A small sound classifier, trained from scratch: trained on acted Russian speech (Dusha).
Rows from block 3 of a small sound classifier, named by matrix and row number. Rows with one number belong to one neuron. Each number is 128 + 24 x the weight over its row's rms, rounded and kept within 0 to 255. All counts start at 0.
Before each neuron's rows are labels from the 100 clips, of 14848, where the neuron reaches its highest value: "top examples" is what is common among them. Only what is clearly more common there than usual is listed. The data: acted Russian speech (Dusha).
# fc1: MLP up (model.blocks.3.mlp.fc1.weight, 512x256), inputs 128-255
# fc2: MLP down (model.blocks.3.mlp.fc2.weight, 256x512, transposed), outputs 128-255

top examples: emotion: angry
fc1.63 [140 140 129 140 135  97 165 121 140 148 111 110  84 124 139 117 140 125 138 173 127 126 114 134 105 115 126 116 142 106 130 142 108 139 107  97 154 134 155  98 154 125  90  92 114  97 101 110 109 151 121 172  83 131 125 120 144 133  97 130 168 112 135 126 137 125 126 123  98  99 124 160 148 101  98  86 137 156 130 142 136 127 113  85  89  88 131 136 174 125 159 136 163 141 129 148 138 123 161 121 155 118 131 146  95 177 136 109 185 104 166 148 119 151 180  81 139 157  82 111 154 113 120  89 155 134 174 131]
fc2.63 [103 109 118 144 161 159 113  88 110 140 138 109 136 100 134 176 151  96 107 115 143 145 147 129 143 107  98 123 116 108 103 140 149 128 116 101 115 148 111 128 103 149 156 176  91 139  97 139 126 123 120 145 157 120 115 156 104 141 126 115 134 103  94 185 121 114 149  93 109 131 164 138 123 124 119 129 147 146 124 153 154  99 113  83 152 174 109 124 103 144 138 133 109 153 124 163 163 114 105 160 111 100 128 102 144 112 142 102 139  80  96 149 123 139 151 138 128 128 118 133 134 117 116 110  84 125 126 177]

top examples: emotion: positive
fc1.121 [142 131 139 114 131 158 115 117 134 125 161 107 107 112 162 101 123 130  72 135 125 124 124 109  99 155 171 102 104 118 120  86 111 109 123 158 123 114 143 130 133 146 124  70 170 155 145 150 137 128 135  93 146 113 132 109 114 107 105 124 141 118 110 135  77  99 133 180 162 152 151  96 122 112 147 160 199 143 114 141 103 107 112 143 130 168 136 122 140 174 131 148 145  96 130 127 127 130 124 138 148 133  95 126 121 131 133 212 110 126 170 124 105 138  80 163 126 149 162 104  74 152 154 135 101 113 115 130]
fc2.121 [137 138 121 134 138  99 129 129 146 145 149 172 127 119 156 153 141 124 101 112 105 116 119 157 110 114 110 128 111 114 132 103  79 168 114 158 136 151  62 124 128 130 107 112 152  95  97 132 113 116 128 135 165 141  89 124 189 102 137 135 107 133 169  89  90 113  85 149 165 112 105 134 114 144 104 153 140 131 140  95 119  86 117 130 123 131 144 119 142 156 118 139 141 104  85 111 143 144 109  69 116 137 113 174  90 124 125 162 102 158 116 128 165 116 150 109 149 144 128  98 123 136 157 131 138  69 107 140]

top examples: emotion: sad
fc1.311 [135 148 113 138  99 157 140 125 117 130 149 102 125 133 130 117 161  98 136 141 131 184 168 191 130 143 137 166 136 170 148 111 116 110  74 132 135 127 161 115  86 100 130 114 118 104 129  87 115  78 126 136 119 152  98 134 126 105 116 134 117 131 125  95 117 144  86 183 127 126 133 109 112 101 147  95 140 118 153  93 109 131  83 100 100 136 139 167 129 176 130 114 104 114 155 146 132  74 111 161 137 120 152 107  93 108 151 132 123 115 121  70 112 129 111 130 106 162 138 102 119 175 146 121 122  89 124 171]
fc2.311 [163 106 192 148 141  90 122 139 140 110 141 109 145 144 142 160 143  95 118 132  87 133  64 134 142 122 145 138 104 145 143 128 114 119 153 114 144 123 149 132 142 114  86 131 136 110 103 136 114 144 129  92 132 110 104  74 114 129 133 107 137 162 108 143 141 108 114 134 104  81 142 158 124 102 137 132 117 145 129 124 128 182 156 137  90  87 134 140  75 189 119 140 114  73 168 135  97 132 122 156 105 146 137 148 111 130 121 109 123 142 102 135 125  92 112 112 139 130 142 128  97 154 165 148 116 129 131 121]

top examples: emotion: sad
fc1.257 [131 117  98 136 141 126 129 124  96  78 107 127 141 125 118 151 114 171 160 138 127 105 140  89  99  91  87 119 129  83 131 136  92 141 139 156 121 156 119 156 123  97 129 104 151 104 124 153 147 131 144  97 102 127  98 115 132 140 122 116  97 191 104 137 131 122 129 186 130 142 104 116 192 123 155 106 168 142  90 176 184 130 157  66 112 152 119 132 136 147 160 149 103 169 148 169 135 129 122 127 152 145 125 133 104 131 119 109 137 138 124 134  81 127 137 117 157 104 156 115  98  82 106 114  51 140 134 120]
fc2.257 [160 123 138 115 139 105 114 159 110 135 118 157 138 151 128 181 120 130 146 123 143 119 153 108 125 130 121 107 113 147 145  76 130 147  91 149 133 155 152 157 123 125 131 112 136 131 122 148 132 153 164 137  98  78 108 108 125 111 123 124  97 129 100 152 127  97 103  81 100 139 108  79 119 192 182 137  91 123 116 120 140 126 117 112 111 163 160 109  95 124 133 167 141 178 172 142 118 130 145  94 180 137 152 133 124 153 118 114 160 169 106 128 111 132 138 148 156 117 147 104 103 115 121 165 121 143 140 104]

top examples: emotion: angry
fc1.398 [ 98  82  83 108 157 111 129 148 109  91 116 120 147 149 105  88  98 133 142 145 118 135 154 125 172 114  99 132 177 159 140  89 136 106 160 106 120 118 196 137 131 117 109 166 132  87  97 169 106 154  89 162 136 133 117 180 161 147 136 121 113  96 122 119 130 142 165 115  81 140 113 106 171  73 108 165 144 153 153 132 117 129 144 150 166 150 151 127 165 134 126 142 132 121 122 189 107 119 154 129 120  92 119 100 126 150 117 101 122 124 133  86 125 183 111 137 150 103 122 108  92 106 129 155 106 110 156 150]
fc2.398 [142 130 169 165 185 159 146 138 163 132 147 172 130 132 124 119 155 102 127 116 139 115 140 155 155 127 106 146 118 137 133 147  83 123 128 139 135 105  90 115 148 183 135 140 121 129 134 118 147 124 102  78 154 146  91 114 102 136 167 141 126 150 108  89 149 145 130 129 108 162 123 103 121 107 124 123 151 101 152 159 108 142 159 100 154 146  85 136 137 125  68 135 136 174 135 105 119 148 158 106 155 115 120 123 125 114 152 133 135 124 170 124 138 130 151 149 107 132 106 122 149 165 163 157 144  77 140 153]

top examples: emotion: angry
fc1.249 [100 130 121 131 122 168 149 142 113 135 122 112  94 100 189 141 178 151 109 150 137 107 107 118 143  97 175 115 138 159 163 140 149 136 125 112  81 157 132 115 131 135 123 120 181 150 130 131 122 130  88 159 133 117 134 102 127 162 110 133 119 104 107 166 130 148 163 123 114 113 121 145 128 145 131 124 107 166 122 118 132  78 108  96 135 166 139 141 112 135  87 109 122 123  99 107  80 101 102 187 122  91 114 129 132 105  99  65 131 125 128 117 141 117 152 145  80 136 177 111 129 118 129  89 107 139 146 119]
fc2.249 [157 138 112 121  81  91 167 158 118 116 117 134 131 151 130 128  97  68 122 137 131  65 109 128 142 149 103 148  73 101 120  99 161 148  92  93 100 144 118 105 116 151 142 130 110 123 124 129 155  90 121 126 127  91 115 135 115 105 169 140 136 102  94 128 119 103 132 144 106  95 131 105 114 141 140 124  99  70 103 184  82 145 169 107 155 122 122  62 143  87 120  97 122 114 122 127 116 146 137 120 123 117 106 121 144 115 109 137  99 107 137 100 155  80 109 143 150 141 141 145 144  74 115 145 127 118 121 102]

top examples: emotion: positive
fc1.106 [112 140 140 120 149 111 110 114 143 135 118 112 133 145 135 133 114 138 120 129 102 125 104  96 159 167 167  97 126 134 126 102 110  84 131 111 155 132 131 146 131 164 147 138 131 111 150 113 102  80 103 111 118 139 108  88 176 139 135 104  91 104 111 119 119  95  91 132 104 173 166 146 128 113 145  67 117 107 129 123  86 141 136 126 154 113 111  82 144 139  87 126  99  85 128 131 101 120 106 122 146 126 115 119  75 137  98 115 126 123 176 169 143 114 122 164 111 142 115 143 131 147 107 113 194 115 149 134]
fc2.106 [148 135 106 125 127 118 137  93 105 134 164 150 117 107 121 140 109 113 132 116 120 127 128 125  92 101 164 117 150 144 177 100 157 121 133 140 137 133 114 122 145 115 124 180 150 140  92 107 132  88 178  93 175 104  94  78 101 145 111 136 107  96 138 118 126 115 114 157  98 146 108 106 130 106 148 149 121 105 133 109  99 111  65  96 164 126 133 139 133 166 130 176  94  92 146 105 128 146 113 109 149 120  93 143 106 108 142  96 124 117 136 139  86 136 141 149 147 153 141 148  91 175 143  87 146 131 151 157]

top examples: emotion: angry
fc1.273 [159 107  69 152 166 111 134 171 106 129 101 109 107 131 107 114 189 137  99 142  77 110 104 159  87 144 176 126 197  87 130 111 172 118 124 129 141 120  84 124 121 142 124 156 125 113 148 125 146 112 109 152 151 134 102 101 133 126 115  94 132 132 135  91  88 136 125 154 100 111 153 175 107 150 127 109 123 149 107 163  87 141  98 154  85 139 151 101 163 102 115 122 125 112 139 148 137 111 130 118 169 106 130 139  98  98 125 137 152 110  97 142 134 142 133 127 148 151 136 103 100 140  94 168 131 126 156 108]
fc2.273 [143 104 149 115 141 113  79 115 159 169 122 139 131 107 118 186 137 151 139 145 109 143 108 154 124 136 116 149 145 108 113  94 153 101 148 100 100 137 144  99 104 117 141 129 124 129 122 121 100 172 138 118 153 149 136 117 147 139 127 134 170 108 134 175 139 133 111 145 101 107 104 114  88 133 137 132  99 123 110 157 146 138  70 126 141 103 110 140 104 178 109 141 130 143 143 141 111 152 108 160  95 125 139  93 183 160 104 158 149 109 122 150 136 103 141 105 161 134 184 129 162 118 115 138  78 114 163 123]

top examples: emotion: angry
fc1.4 [114  91 134 125 150 110 173 149 148 119 127 186 136 112 135  87  96 151  94 148 108 108 112 156 143 137 131 121 105 134 146 122 120 165  99 144  88 114 135 161 137 170 100 134 152 118 163 116 123 132  96 161 113 168 108  89 156 141  90 115 123  86 110 130 159 188 113 121 152 172  98 129 142 137 166 126 170 107 143 126 108 153 131 140 114  88 141 100  78 153 130  84 129 123 115 139 115 130  88 146 158 116 100  99 103 131 161 105  97 166 180 128 102 154 113 104  84 102 126 118 128 160 162 123  90 121  88 130]
fc2.4 [120 108 117 134 140 117  93 132 113 154 129 130  99 109 162 125 145 150 154 156  79 109 162 150 136 165 137 120 151 159 145 110 111  89 127 146 165 116 159 127  93  81 132 146 124 111 114 151 133 122 121 100  90 110  90 105 126 134 101 121 121 125 128 125 139 107 156 101 130 151 131 106 177 104 136 106 126 100 158  96 146 122 126  75 134 112 116 129 131 116 131 138 132 132 132  90 162  96 128 140 153 129 110 171 118 116 136 133 142 123 159 117  92 115 134 148 161 102 148 130 129 146 133 102 132 169 145 162]

top examples: emotion: sad
fc1.0 [153 144 104 161  86 114 146 148 153 110 139 138 132 193 127 116 124  96  96  94 142 151 122 106 108 122 166 115 126 121 129 134 110 122 150 155 142 102 139 106 107 138  82 102 111 141 129 151 150 145 115 180 148 157 140 118 160 103 124 124 131 111 125 103 109  81 112 111 135 133 122 130  92 102 117 149  84 105 146 138 122  94 152 132 147 136 133  86 140 132 131 119  86  95 136 138  76 127 108 125 127 133 153 132  90 140 146 155  98 148 130 142 105 127  89 120 144 127  91 154 138 127  97  75  82 147 127 150]
fc2.0 [136 110 148 156  95 148 137 146 139 154 118 125 130 167 133 133 140 150 155 101 136 184 124 169 117 117 155 129  70 124 169 157 128 143 162 142 144 138 118 135 141 107 139 152 159 101  96 114 132 152  92 130 133 143 163  78 128 132 160 149 113 145 110 134 106 120 112 155 154 139 136 123 127 147 135 150 121 128 151  97 152 149 129 108 153 112 134 157  95 194 154 110 112 106 158 142 122  96 100 142 135 161  65  92 133 143 177 120 129 123 117 114 121 124 123 142 144 156  98 141 153 140 162 142 102 125 135 125]

top examples: emotion: sad
fc1.333 [124 105 130 141 154 120 128 170 165 130 156 125 150 125 141 113 106 150  89 112 119 134 107 121 129 152 115 131 123 136 114  87 135 148 110  89 144 120 102  56 162  86 135 139 139 194  98 134 141 143 110 149 130 140 119 115 155  93  96 103 143 113 132 120 165 134 102 143 182 104 125  82 117  88  77 145 155 138 130 110 139 105 106 123 105 104 123 169 105  95 120 130 147 144 138 152  95 146  96 136 126 147 130 142 124 163 118 149 119 168 128 113 143 136 160 152 162 134 144 123 131 160 106 153 125 115  95 128]
fc2.333 [169 124 175  69  99  92 153 110 124 105 110 121 131 137 190  78 142 116 146 157 121 112 111  89 176 120 156 124 104 146 147 173 149 136 117 139 135 164 178 150 128 144 116 186 163 162  96 112 141 117 130 104 144 110  83 119 124  74 153 115 124  91 122 119 181 151 122 131  87  99 136 103 161 137 131 143 162 110 154 114 155 143 132  91 119 119 133 139 112  75 121 129 103 167 146 156 111 158 115 128 135 106 134 142 153  82 176 105 141 152 101 128  87 126 129 143 142 153 129 134 155 107 139 121 112 147  94 127]

top examples: emotion: angry
fc1.169 [126 134 163 147 146 176 100  98 146 123 134 140 111 109 126 163 114 117 118 134 160 133  94 183 107 132  85 108 105 147 152 139 176 139 119 131 156  80 127 100 129 134 142 104  93 120 157 132  82 105 102 135 157 111  98 141 112 141 114 127 142 135  90  87 120 164 155 174 120 125 121  77 108 122 140 162 105 188 118 146 132 134 119 161 117 101 158 108 120 110  93 120  91 135 135 117 107  92  74 117 156 183 130  89  97  99 119  39 109 117  92  93 111 130 139  96 141 115 147 147 154 147  98 122 124 117 119 112]
fc2.169 [125 136 148 124 128 112 124 142 113 158 101 113 119  95 141 142 116 122 159 150 114  73 128 151 100 105 104  93 147 126  95  96 111 167 153 130 116 168 145 121 138 139 145 115 118 113 101 111  95  93  75  74 132 133 132 165  87 102 155 118 120 114 142 132 112 118 137 111 165 138 128 169 119 121 141 132 104 134 116 164 165 127 147 145 127 138 129 105 168  86  99 148 148 134 153 150 157  82 134 113 132 125 147 118 147 120 105 112 104 109 101 143 105 186 139 162 112 155 189 129 156 130 135 151 122 106 154 118]

top examples: emotion: sad
fc1.288 [120 103 160 130 149 116  93 122  92 149 103 126 134 106 148 180 158 145 172 127 119 134  81  66 184 125 149 122 166 101 119 143 122 120 162 100 117  86 107 176 132 161 139 120 148 140 147 121 114 140 137 161 160 101 139 147 138 135 125 117 139 129 123  82 115 176 133 159 113 149 164 109 104  97 136 127 149 137 130 100 104  44 146 106 142 144 156 121 115 113 163 155 103 145 130 131 133 126 129 133 137 106 125 142 140 129 112 113 122 114 142 136 126 106 117 158 123 137 117 153 135 139 124 171 166 122 112  80]
fc2.288 [122 150 113 132 152  99 149 137 110 107 115 145 113 122 110 114 146 110 115 136 159 132 105 106  97 126  98 131 158  84 165 160 125 116 108 138 134 119 170 113 121  67 162 104 101 146  75 144  77 137 134 172 134 184 144 110  92 137 131 160 139 131 109 142 112 159 136 146 122 134 105 166 140 131 107 114 122 154 129 128 134 120 154 129  94 139 179 114 129 117 123 128 124 153 130  92 133 124  90 105 103 100 104 117 109 112  96 128 152 149 157 108 161 127 164  96  96 146 135 145  98 109 109 125  98 138 127 135]

top examples: emotion: sad
fc1.487 [107  93 105 129 131  90 122 120 155 124 126 129 147 155 149 149  92 119 112 141 173 101 115 162 112 110 141 107 135 128 112 150 170 148 145 178 124 130 129 148 123 116 141 129 114 130 145 145  88 151 110 110 124  94 130 137 123 114 155 168 158 131 145 158 154 139 121 169 144 169 150 155 129 133 102 119 119 155 155 121 137 137 143  86 149 166 153 134 116 180 130 102 160 142  92 137 125 147  99 150 117 165 136 145 118  97  99 120 105  87 130 102 138 125 132 124 221 124 153 156  88 132 156 173  85 159 106 111]
fc2.487 [ 98 151 160 120 129 113 151 141 113 147 134 106 126 124 101 167 140 113 120 167 103 103 145 102 125 116 144  69  92 113 123 125 103  96 133 152 139 107 111 130 125  89  88  71 121 113 108 127 125 178 137 117 113 117 126 107 115 139 119 149 151  57 143 179 122 142 123 152 148  68 118 109 122 122 115 106 124  75 189 115 113 127 109 117 116 167 144 118 143 134 157 149 164 143 171 148 106 137  83  98 112 103 134 130 162  90 114 135 153 110 148 155 161 167 129 132 149 114 121 102 125 137 105 127 109 147 124 140]

top examples: emotion: sad
fc1.176 [150 163 175 142 102 128 139 117 140 150 117 135 140  89 127 117 131  88 103  57 127 115 153 106 139 136 132 138 138 132 142 160 125 119 146 138 132 111 112 143 112  76 117 127 141 114 139 164 166 134 137 133 116 132 124 143 142 125 115  97 152 106 143 123  99 146 134 178  82 122 134 134 132  66 133 120 121 169 132 109 146 136  61 185 121 151 115 174 119 109 147 105 131 177 120 148 158 106 123 134 110 101 107 135 111 126 126 126 110 128 137 142 132 133 143 119 104 127  99 117 160 152 122 123  96 109 133 123]
fc2.176 [114 108 151  93 144  84 104 103 162 135 104 149 125 132 126 179 176 128 117 151  87 107 126 124  86 109 161  92  95 150 184 117 159 102 114  91 125 136 177 158 127  86 128 101 172 134 120 159 137 165 104 158  75 114 124 125 136 106 132 164 130 157  70 176 102 130 149 130 139 171 127 106 111 115 130 113 110  96 134 113 181 105 128 108 124 121 124 144 136 109 157 127 143 129 108 104 140 136  76 141 139 126  87 146 126 115 145 102 168 146 139 132 116 124 140  93 119 175 130 104 118 152 160 151 138 134 138 124]

top examples: emotion: sad
fc1.222 [172 115 156 134  87 138 156 105 138 197 127 138 112 131 152 115 148 102 137 136 134 106 140  90 111  97 105 120 132 122 122 135 146 117 142 135  97 139 114 122  97  69 100 155 105 143 106 135 161 106 133  94 125 111 153 105 123 101 127 130 147 142 133 159 152 166 108 153  58 142 112 140 102 121 130  88 103 122 161 103 172  88 116 119 103 111  99 104 145 126 150 101 140 100 140 141 179 116  86 144 194 109 148 104 105 110 121 112 117  85 124 116  97 141 134 108 101 163 175 140 136 135 134 100 171 111 130 146]
fc2.222 [116 127 137 128 128  98  85 125 117 168 108 141 122  88 118 108 177 146 117 180 135 170 131 112  86 134 120 125 130 119 126 113 162 120 155  94 129 132 108 177 115  98 121 150 171 101 132 127 188  99 142 105 120 113 129 175  73 144  75 142 151 135 146 166 121 111 158 130 120 128  91 110 150 115 126 140 126 162  98 165 147 132 144 158 119  94 143 120 108 114 128 102 149 101  90 141 137 125  84 115  80 113 144 123 109 108 131  99  96  87  80 117 127 140 190 115 117 149 148 126 145  84 105 198 178 139 159 115]

top examples: emotion: angry
fc1.237 [126 183 131  98  83  87 115 112 116 137 108 196 141 159 146 161  94 105 111 132  94 114 123 121 122 121  91  96 106 152 139 148 121 125 129  98 108 133 185 155 119 144 122 185 157 107 119 111  84 115 149 110 115 103 155 166 122  63 102 152 169 171 126 117 162 126 154 139  80 145 111 125 137 105 117 131 112 109 131 119 110 118 124 132 144 124 107 145 158 136 126 100 121 113 100  91 139 101 142 126 132 160 127 133 131 147 145 143 148 153 190  94  91 145 120 190 139 132 130 123 154  61 153 125  99 121 120 104]
fc2.237 [ 90 112 114 154 145 115 113 156  90 151 114 155 104  91  95  52 158 135 135 114 149 146 135 146 100 144 114 114 140 149 143 127 147 154 158 124 169  95 135 130 168 105 158 170 146 129 149 137 124 117 145 113 156 105 135  93 109 135 134  70 129 108  86 116 179 136 142 153  94 122 112 120 129 117 107 154 183 129 120 147 121 127 138 133 164 156  99 132 157 109 133 139 129 112 139 141 141 111 125 118 102 147 128 112 125 123 127 105 120 169 136  79 104 149 169 123 120  98 142  97 143 151 138 104 137 122 125 180]

top examples: emotion: angry
fc1.225 [110 133 132 150 152 127 162 109 104 136 132 138 122 164 116 151 103  95 141 138 176 140 119 111  90 109  94 126 115 116 128 104 120 151  95 113 110 129 104 149 156 151 140 141 126 136 145 138  87 174 147 123 128  99 127 156 106 125 109 141 146 133 187 123  94  76 150 165 132 112 171 116 116  95 162 139 127 132 148 149 111  83 174 129  79 113 133 130 163 103 128  81 121  62 119 135 183  96 163 128 110 151 153 123 112 165  92 157 126 138 111 136 139 135 157 166 148 150 105 181  93 102 145 167 100 138 102 113]
fc2.225 [123 142 131 133 116 116 102 158  81 149  92 171 123 147 116 129 133 108 109 143  80 144 148 124 117 131 117 118 148 128 148 148 125 105 166 140  99 144 107 125 197 142 153 106 132 164 145 168 118 119 161 117 133 154 118 113 148 139 139 117 181  84 167 118 115 127 122  61  95 109 148  93  98 153 115 118 116 112 136 106 142 154  72  96 118 101 122 142 137  96 159 120  88 116  78  86 119 127 169 120 122 150 142 116 158 148 146 156  86 106 146 151 139 103 174 132  90  55 121 105 111 110 114  90 169 128 140 133]

top examples: emotion: sad
fc1.44 [174 104 151 119 139 135 104 154 152 169 154 148 110  78 102 118 173 144 200 131 123 133 122 148 109 107  95  98 157 140  96 108 123 105 170 113 127 115  97 142 121  89 105  84 122 126 136 145 126 140 136 138 148 125 110 138 145 163 142  93 135 102  78 138  92 142 116 143 111 154 102 129 135  77 103 134 150  96 149 146 184 129 125  83 132 147 123 139  98 158 128 151 125 129 137 133 191 152 138 153 128 136 118 163 185 109 148 123 102 106 132 138 136 163 127 111 152 132 129 139 111 114 128 146 126 141 156 125]
fc2.44 [151 114 130 134 188 127 119  89 124 142 138 128 169 104 106 105  93 113 131 123 123 145 110 119  83 135 107 124 154 147 149 130 124 136 147 113 142 122 158 127 132 135  92 112 177 156 142 107 115 114 149  93 138 147  97 106 108 122 139 131 145  92 128 124 113 110 120  92 144 126 117 149 127 134 119 144 151  72 109 135  87 135 121 155 173 131 128  93 162 129 135 151 104 157 127 176 132 132  70 153 152  90 115 140 139 205  80 150 139 133 120 144 131 130  86 101 148 150 121 101 123 140  87 112 131 108 113 139]

top examples: emotion: sad
fc1.84 [139 138 106 125 124 149 133 117 113 110 147 104 103 167 105  91 127 159 138 135 129 123 145  98 145 105 128 134  91  97 159 124 120 139 160 119 125 121 133 125 139 130 114 118  84 102 153 112  95 135 152 138 149 128 151 119 140 125 145 136 114 111  96  87  79 118 103 184 126 101 152  75 115 140  99 154 135 148 165 145 170 171 157 111 126 113 139 128 130 164 128 133 127 132 140 127  69 121 125 144 130 169 114  83 100  83 135 115 104 141  97  87 158 153  93 145 146 123 124 154  64 129  90 129  98 145 102 141]
fc2.84 [148 103 180  95 151  88 139 151 123 149 148 132 145 109 111 100 124 134 131 165 170  91 133 159 126 135 149 108 116 167 121 110 101 137 105  89 172 120 109 153 119 144 133 125 149 119 127 107 112  82 101 145 154 134 106  90 114 119 140 179 113 127 124  99 160 126 110 143 105 109 142  88 181 132 115 135 164 128 148 111 126 102 153  91 144 119 147 115 113 156 152 128 128 110 114 145 132 134 103 152 137 108 116 132 158 152  85 100 117 159 125 173 125 134 162 118  83 120 137 120 134 149 118 109 133 129 168 193]

top examples: emotion: sad
fc1.283 [144 116 104 135 100  96 129 124 112 119 161 104 127 110 165 154 128 150 130 147 119 152 147 183 141  92 128  55 141 100 115 114  81 123 132 137 157 143 129 138 136 132 140 126 170 137 180  94 116 122 126 128 135 147 141 125 137  97 129 112 122 162  99 179 104 117 105 167 163 138 129 161 135 134 127 138  87 139 145 147 126 138 199  66 154 144 101 122  90 156 149 123 119 143  82 113 140 178 121 124  94 143 157 144 142 109 151 141 107 147 145 175 119 145 123 131 139 100 152  91 143 110 128 144 134 125 132 118]
fc2.283 [143 127 150 147 111 143 104 161 108 132 116 126 148 128 127 157 132 104 113 119 116 134 172 118  70 125 184 122 140  99 125 126 119 108 127  77 109 164 110 110 128 139 130  70 174 110 140 123 123 108 137  97 135 124 129 133 107 114 138 113 114  93 169 119 130 140 134 134  92 119 134 141 144 116 126 125 124  87 144 169 125 116 149  98  97 161 136 113 154 127 154 134 139 130 120 153 135 125 113 131 101 107 160 142 128 159  93 140 116  96 121 102 139  97 147 110 125 150 124 106 108 153 136 119 100  86 150 148]

top examples: emotion: sad
fc1.296 [125  88 106 118 165 113 113 123  89  86 131 111 120 137 157  87 133 173 114 132 132 158 100 160 129 107 124 130 170  71 122 136 118 119 121 128 193 119  90 199 141 123 104 119 120 119 136 116 147 141  94 109 121 158  76 185 103 152 127 103 123 116 132 143 141 108  84 140 153 112 159 102 148 115 130 135  87 135 131 155 112 160 134 136 128 142 110 103  88 124 132 137 139 139 150 111 128 144 114 166 115  99 136 132  87 128 127 114 138 118 112 122 157  83 119 131  85 116 102 135 146 116 174 124  99 136 130 145]
fc2.296 [125 110 147 137 128 131 137  89 103  96 148 115 149 134 103 177 150 148 110  87 134 140 158 152 134 145 154 126 132 132 147 122 112 111 139 126 160 162 161 116 105 106 157 118 149 109 112 115 123 102 155  86  91 143 105 114 108 124 138 128 124 131 128 136  95 144 158 162  81  47 141 173 127 103 159 160 120 152 130 137 149 137 115 161 120 119 120 176 143 159 159 187  95 115 106 145 153 130 126 167 169 133 135 157 143 124 166 120 101 139 142 142 116 177 140  86 126  98 144 130 124 115 187 145 135 127 158 158]

top examples: emotion: sad
fc1.378 [160 138  77 142  77 107 118 132 106 143 113 166 143 169 164 114 118 135 113 151 110 100  91 167 136 131 180 102 160 133 115 143 133  92 123 131 102 159  97 119 126 124  90 124 150 108 115 133 172  67  95 103 115 123 111 111 125 112 125 144 153 122 115 153 144 108 139 168 119 181 122 153 154 137 142 124 128 142 153 164 146 121 204 121 137 113  55  98 161 125 141 107  88 139 109 147 100 171  75  83 114 128 160  98 149 131 121 126 115 101 111 172 136 150 111 136 132 100 161 117 120 127 155 115 155 145 124 126]
fc2.378 [124 108 161 141  95  69 106 145 115 131 134 104 134 107 130  93 152  76 139 169 128 145 116 179 101  71 171 127 137 140 127  84  94 114 131 137 100  98 156 137 132 137 181 119 128 105 144 132 168 150 122 153 126 137 136 118 125 125 125 166 148  99 138 185  98 135 127 116  59 130 116 159 157 115 128 123 142  78 130 135 103 148 119 123 128 142 174 133 132  93 110 129 182 130 119 132 133 114 141 142  85 150 164 124 128 102 104 129 150  72 126  96 123 123 145  94 106 142 147 146 153 121 168 117 144  86  95 139]

top examples: emotion: sad
fc1.387 [120 184  90 148 130 173 157 114 130 155 117 157 165 108 134 129 118 111 134 111 139 190 159 109 105 167 123 120 134 141 138 142 146 143  75 134 134 113 125 161 146 128 153 172 116 114  99 150  91 137 108 117 184 124 116 135 103 133 139 120 129  99 101  96 106 111 143 203 148  83 120 160 153 108 161 109 129 104 117 103 126  90 122 136 132 130 123 119 151  89 116  60 122 115 108  85 143 130 174 117  90 117 127 119 136 123 129 153 126 127 118  95 142 131 144 107 117 149 138 129 127 142 123  78 151 109 125 111]
fc2.387 [158 106 107 142 148  83 164  81 135  81 152 146 148 213 129 102 114 107  74  98 132 123 146  93 108 109 109 148 163 117 107 116 124 140 126 111 123 156 143 102 137 151 132 166 181  84 102 166 130 151  71 120 165 123  92 115  85 130 140 173 133 168  96 107 130 118 146 129  96 102 141 111 106 104 130 153  79 152 150 138 152 143 142 179 143 105 138 113 111 129 121 127  96 113 121 110 101 111 128 113 116 142  81 146 119 177 149 131 131 148 131 164 159 140 115 131 101 118 126 121 116 152 143 167 186  96 146 118]

top examples: emotion: angry
fc1.343 [172 118 100 134 134 127 104 189 140 100 112 159 169 100 101 123 151 173 149 106  90 145 105 143 112 127 113 142 140 141 135 100 101 149 118 106 111 138 139 134  89  92 136  99 138 117 112 122 107 153 144  77  97 153 152 164 118  85 157 134 135 105 119 150  80 134 128 142 115  81 145 156 147 138 122  87 138 128 127 146 126  88 124 153 141 150 126 141 143 147  96 173 111 130 128 131 135 104 135 146 106 133 151 173  89 116 101 140 180 148  84 132 123 140  66 133 132 130  72  90 130 125 128 126 144 135 103 167]
fc2.343 [142  96 128 132  47 130 126 134 119 155  94 115 156 116 126 170 136 128 106  77 145 117 159 119 113 125 105  95 121  71  78 120 112 177 126 138 146 161 131 134 115  98 164 102 160  77 134  67 151 150 127  96 141 111 144 134 147 162 128 100 142  79 148 118 154 117 145 136 148 110 153 116  86 162 122 142 130 127 138 131 153 175 145 137 146  99 117  96 111 142  91 132 122 131 128 156 148 112 144 153 142 153 115  87 142  95 122 137 146 110 134 128  94 115 138 121 122 142 163 134 121 136 119 116 107 153 132 122]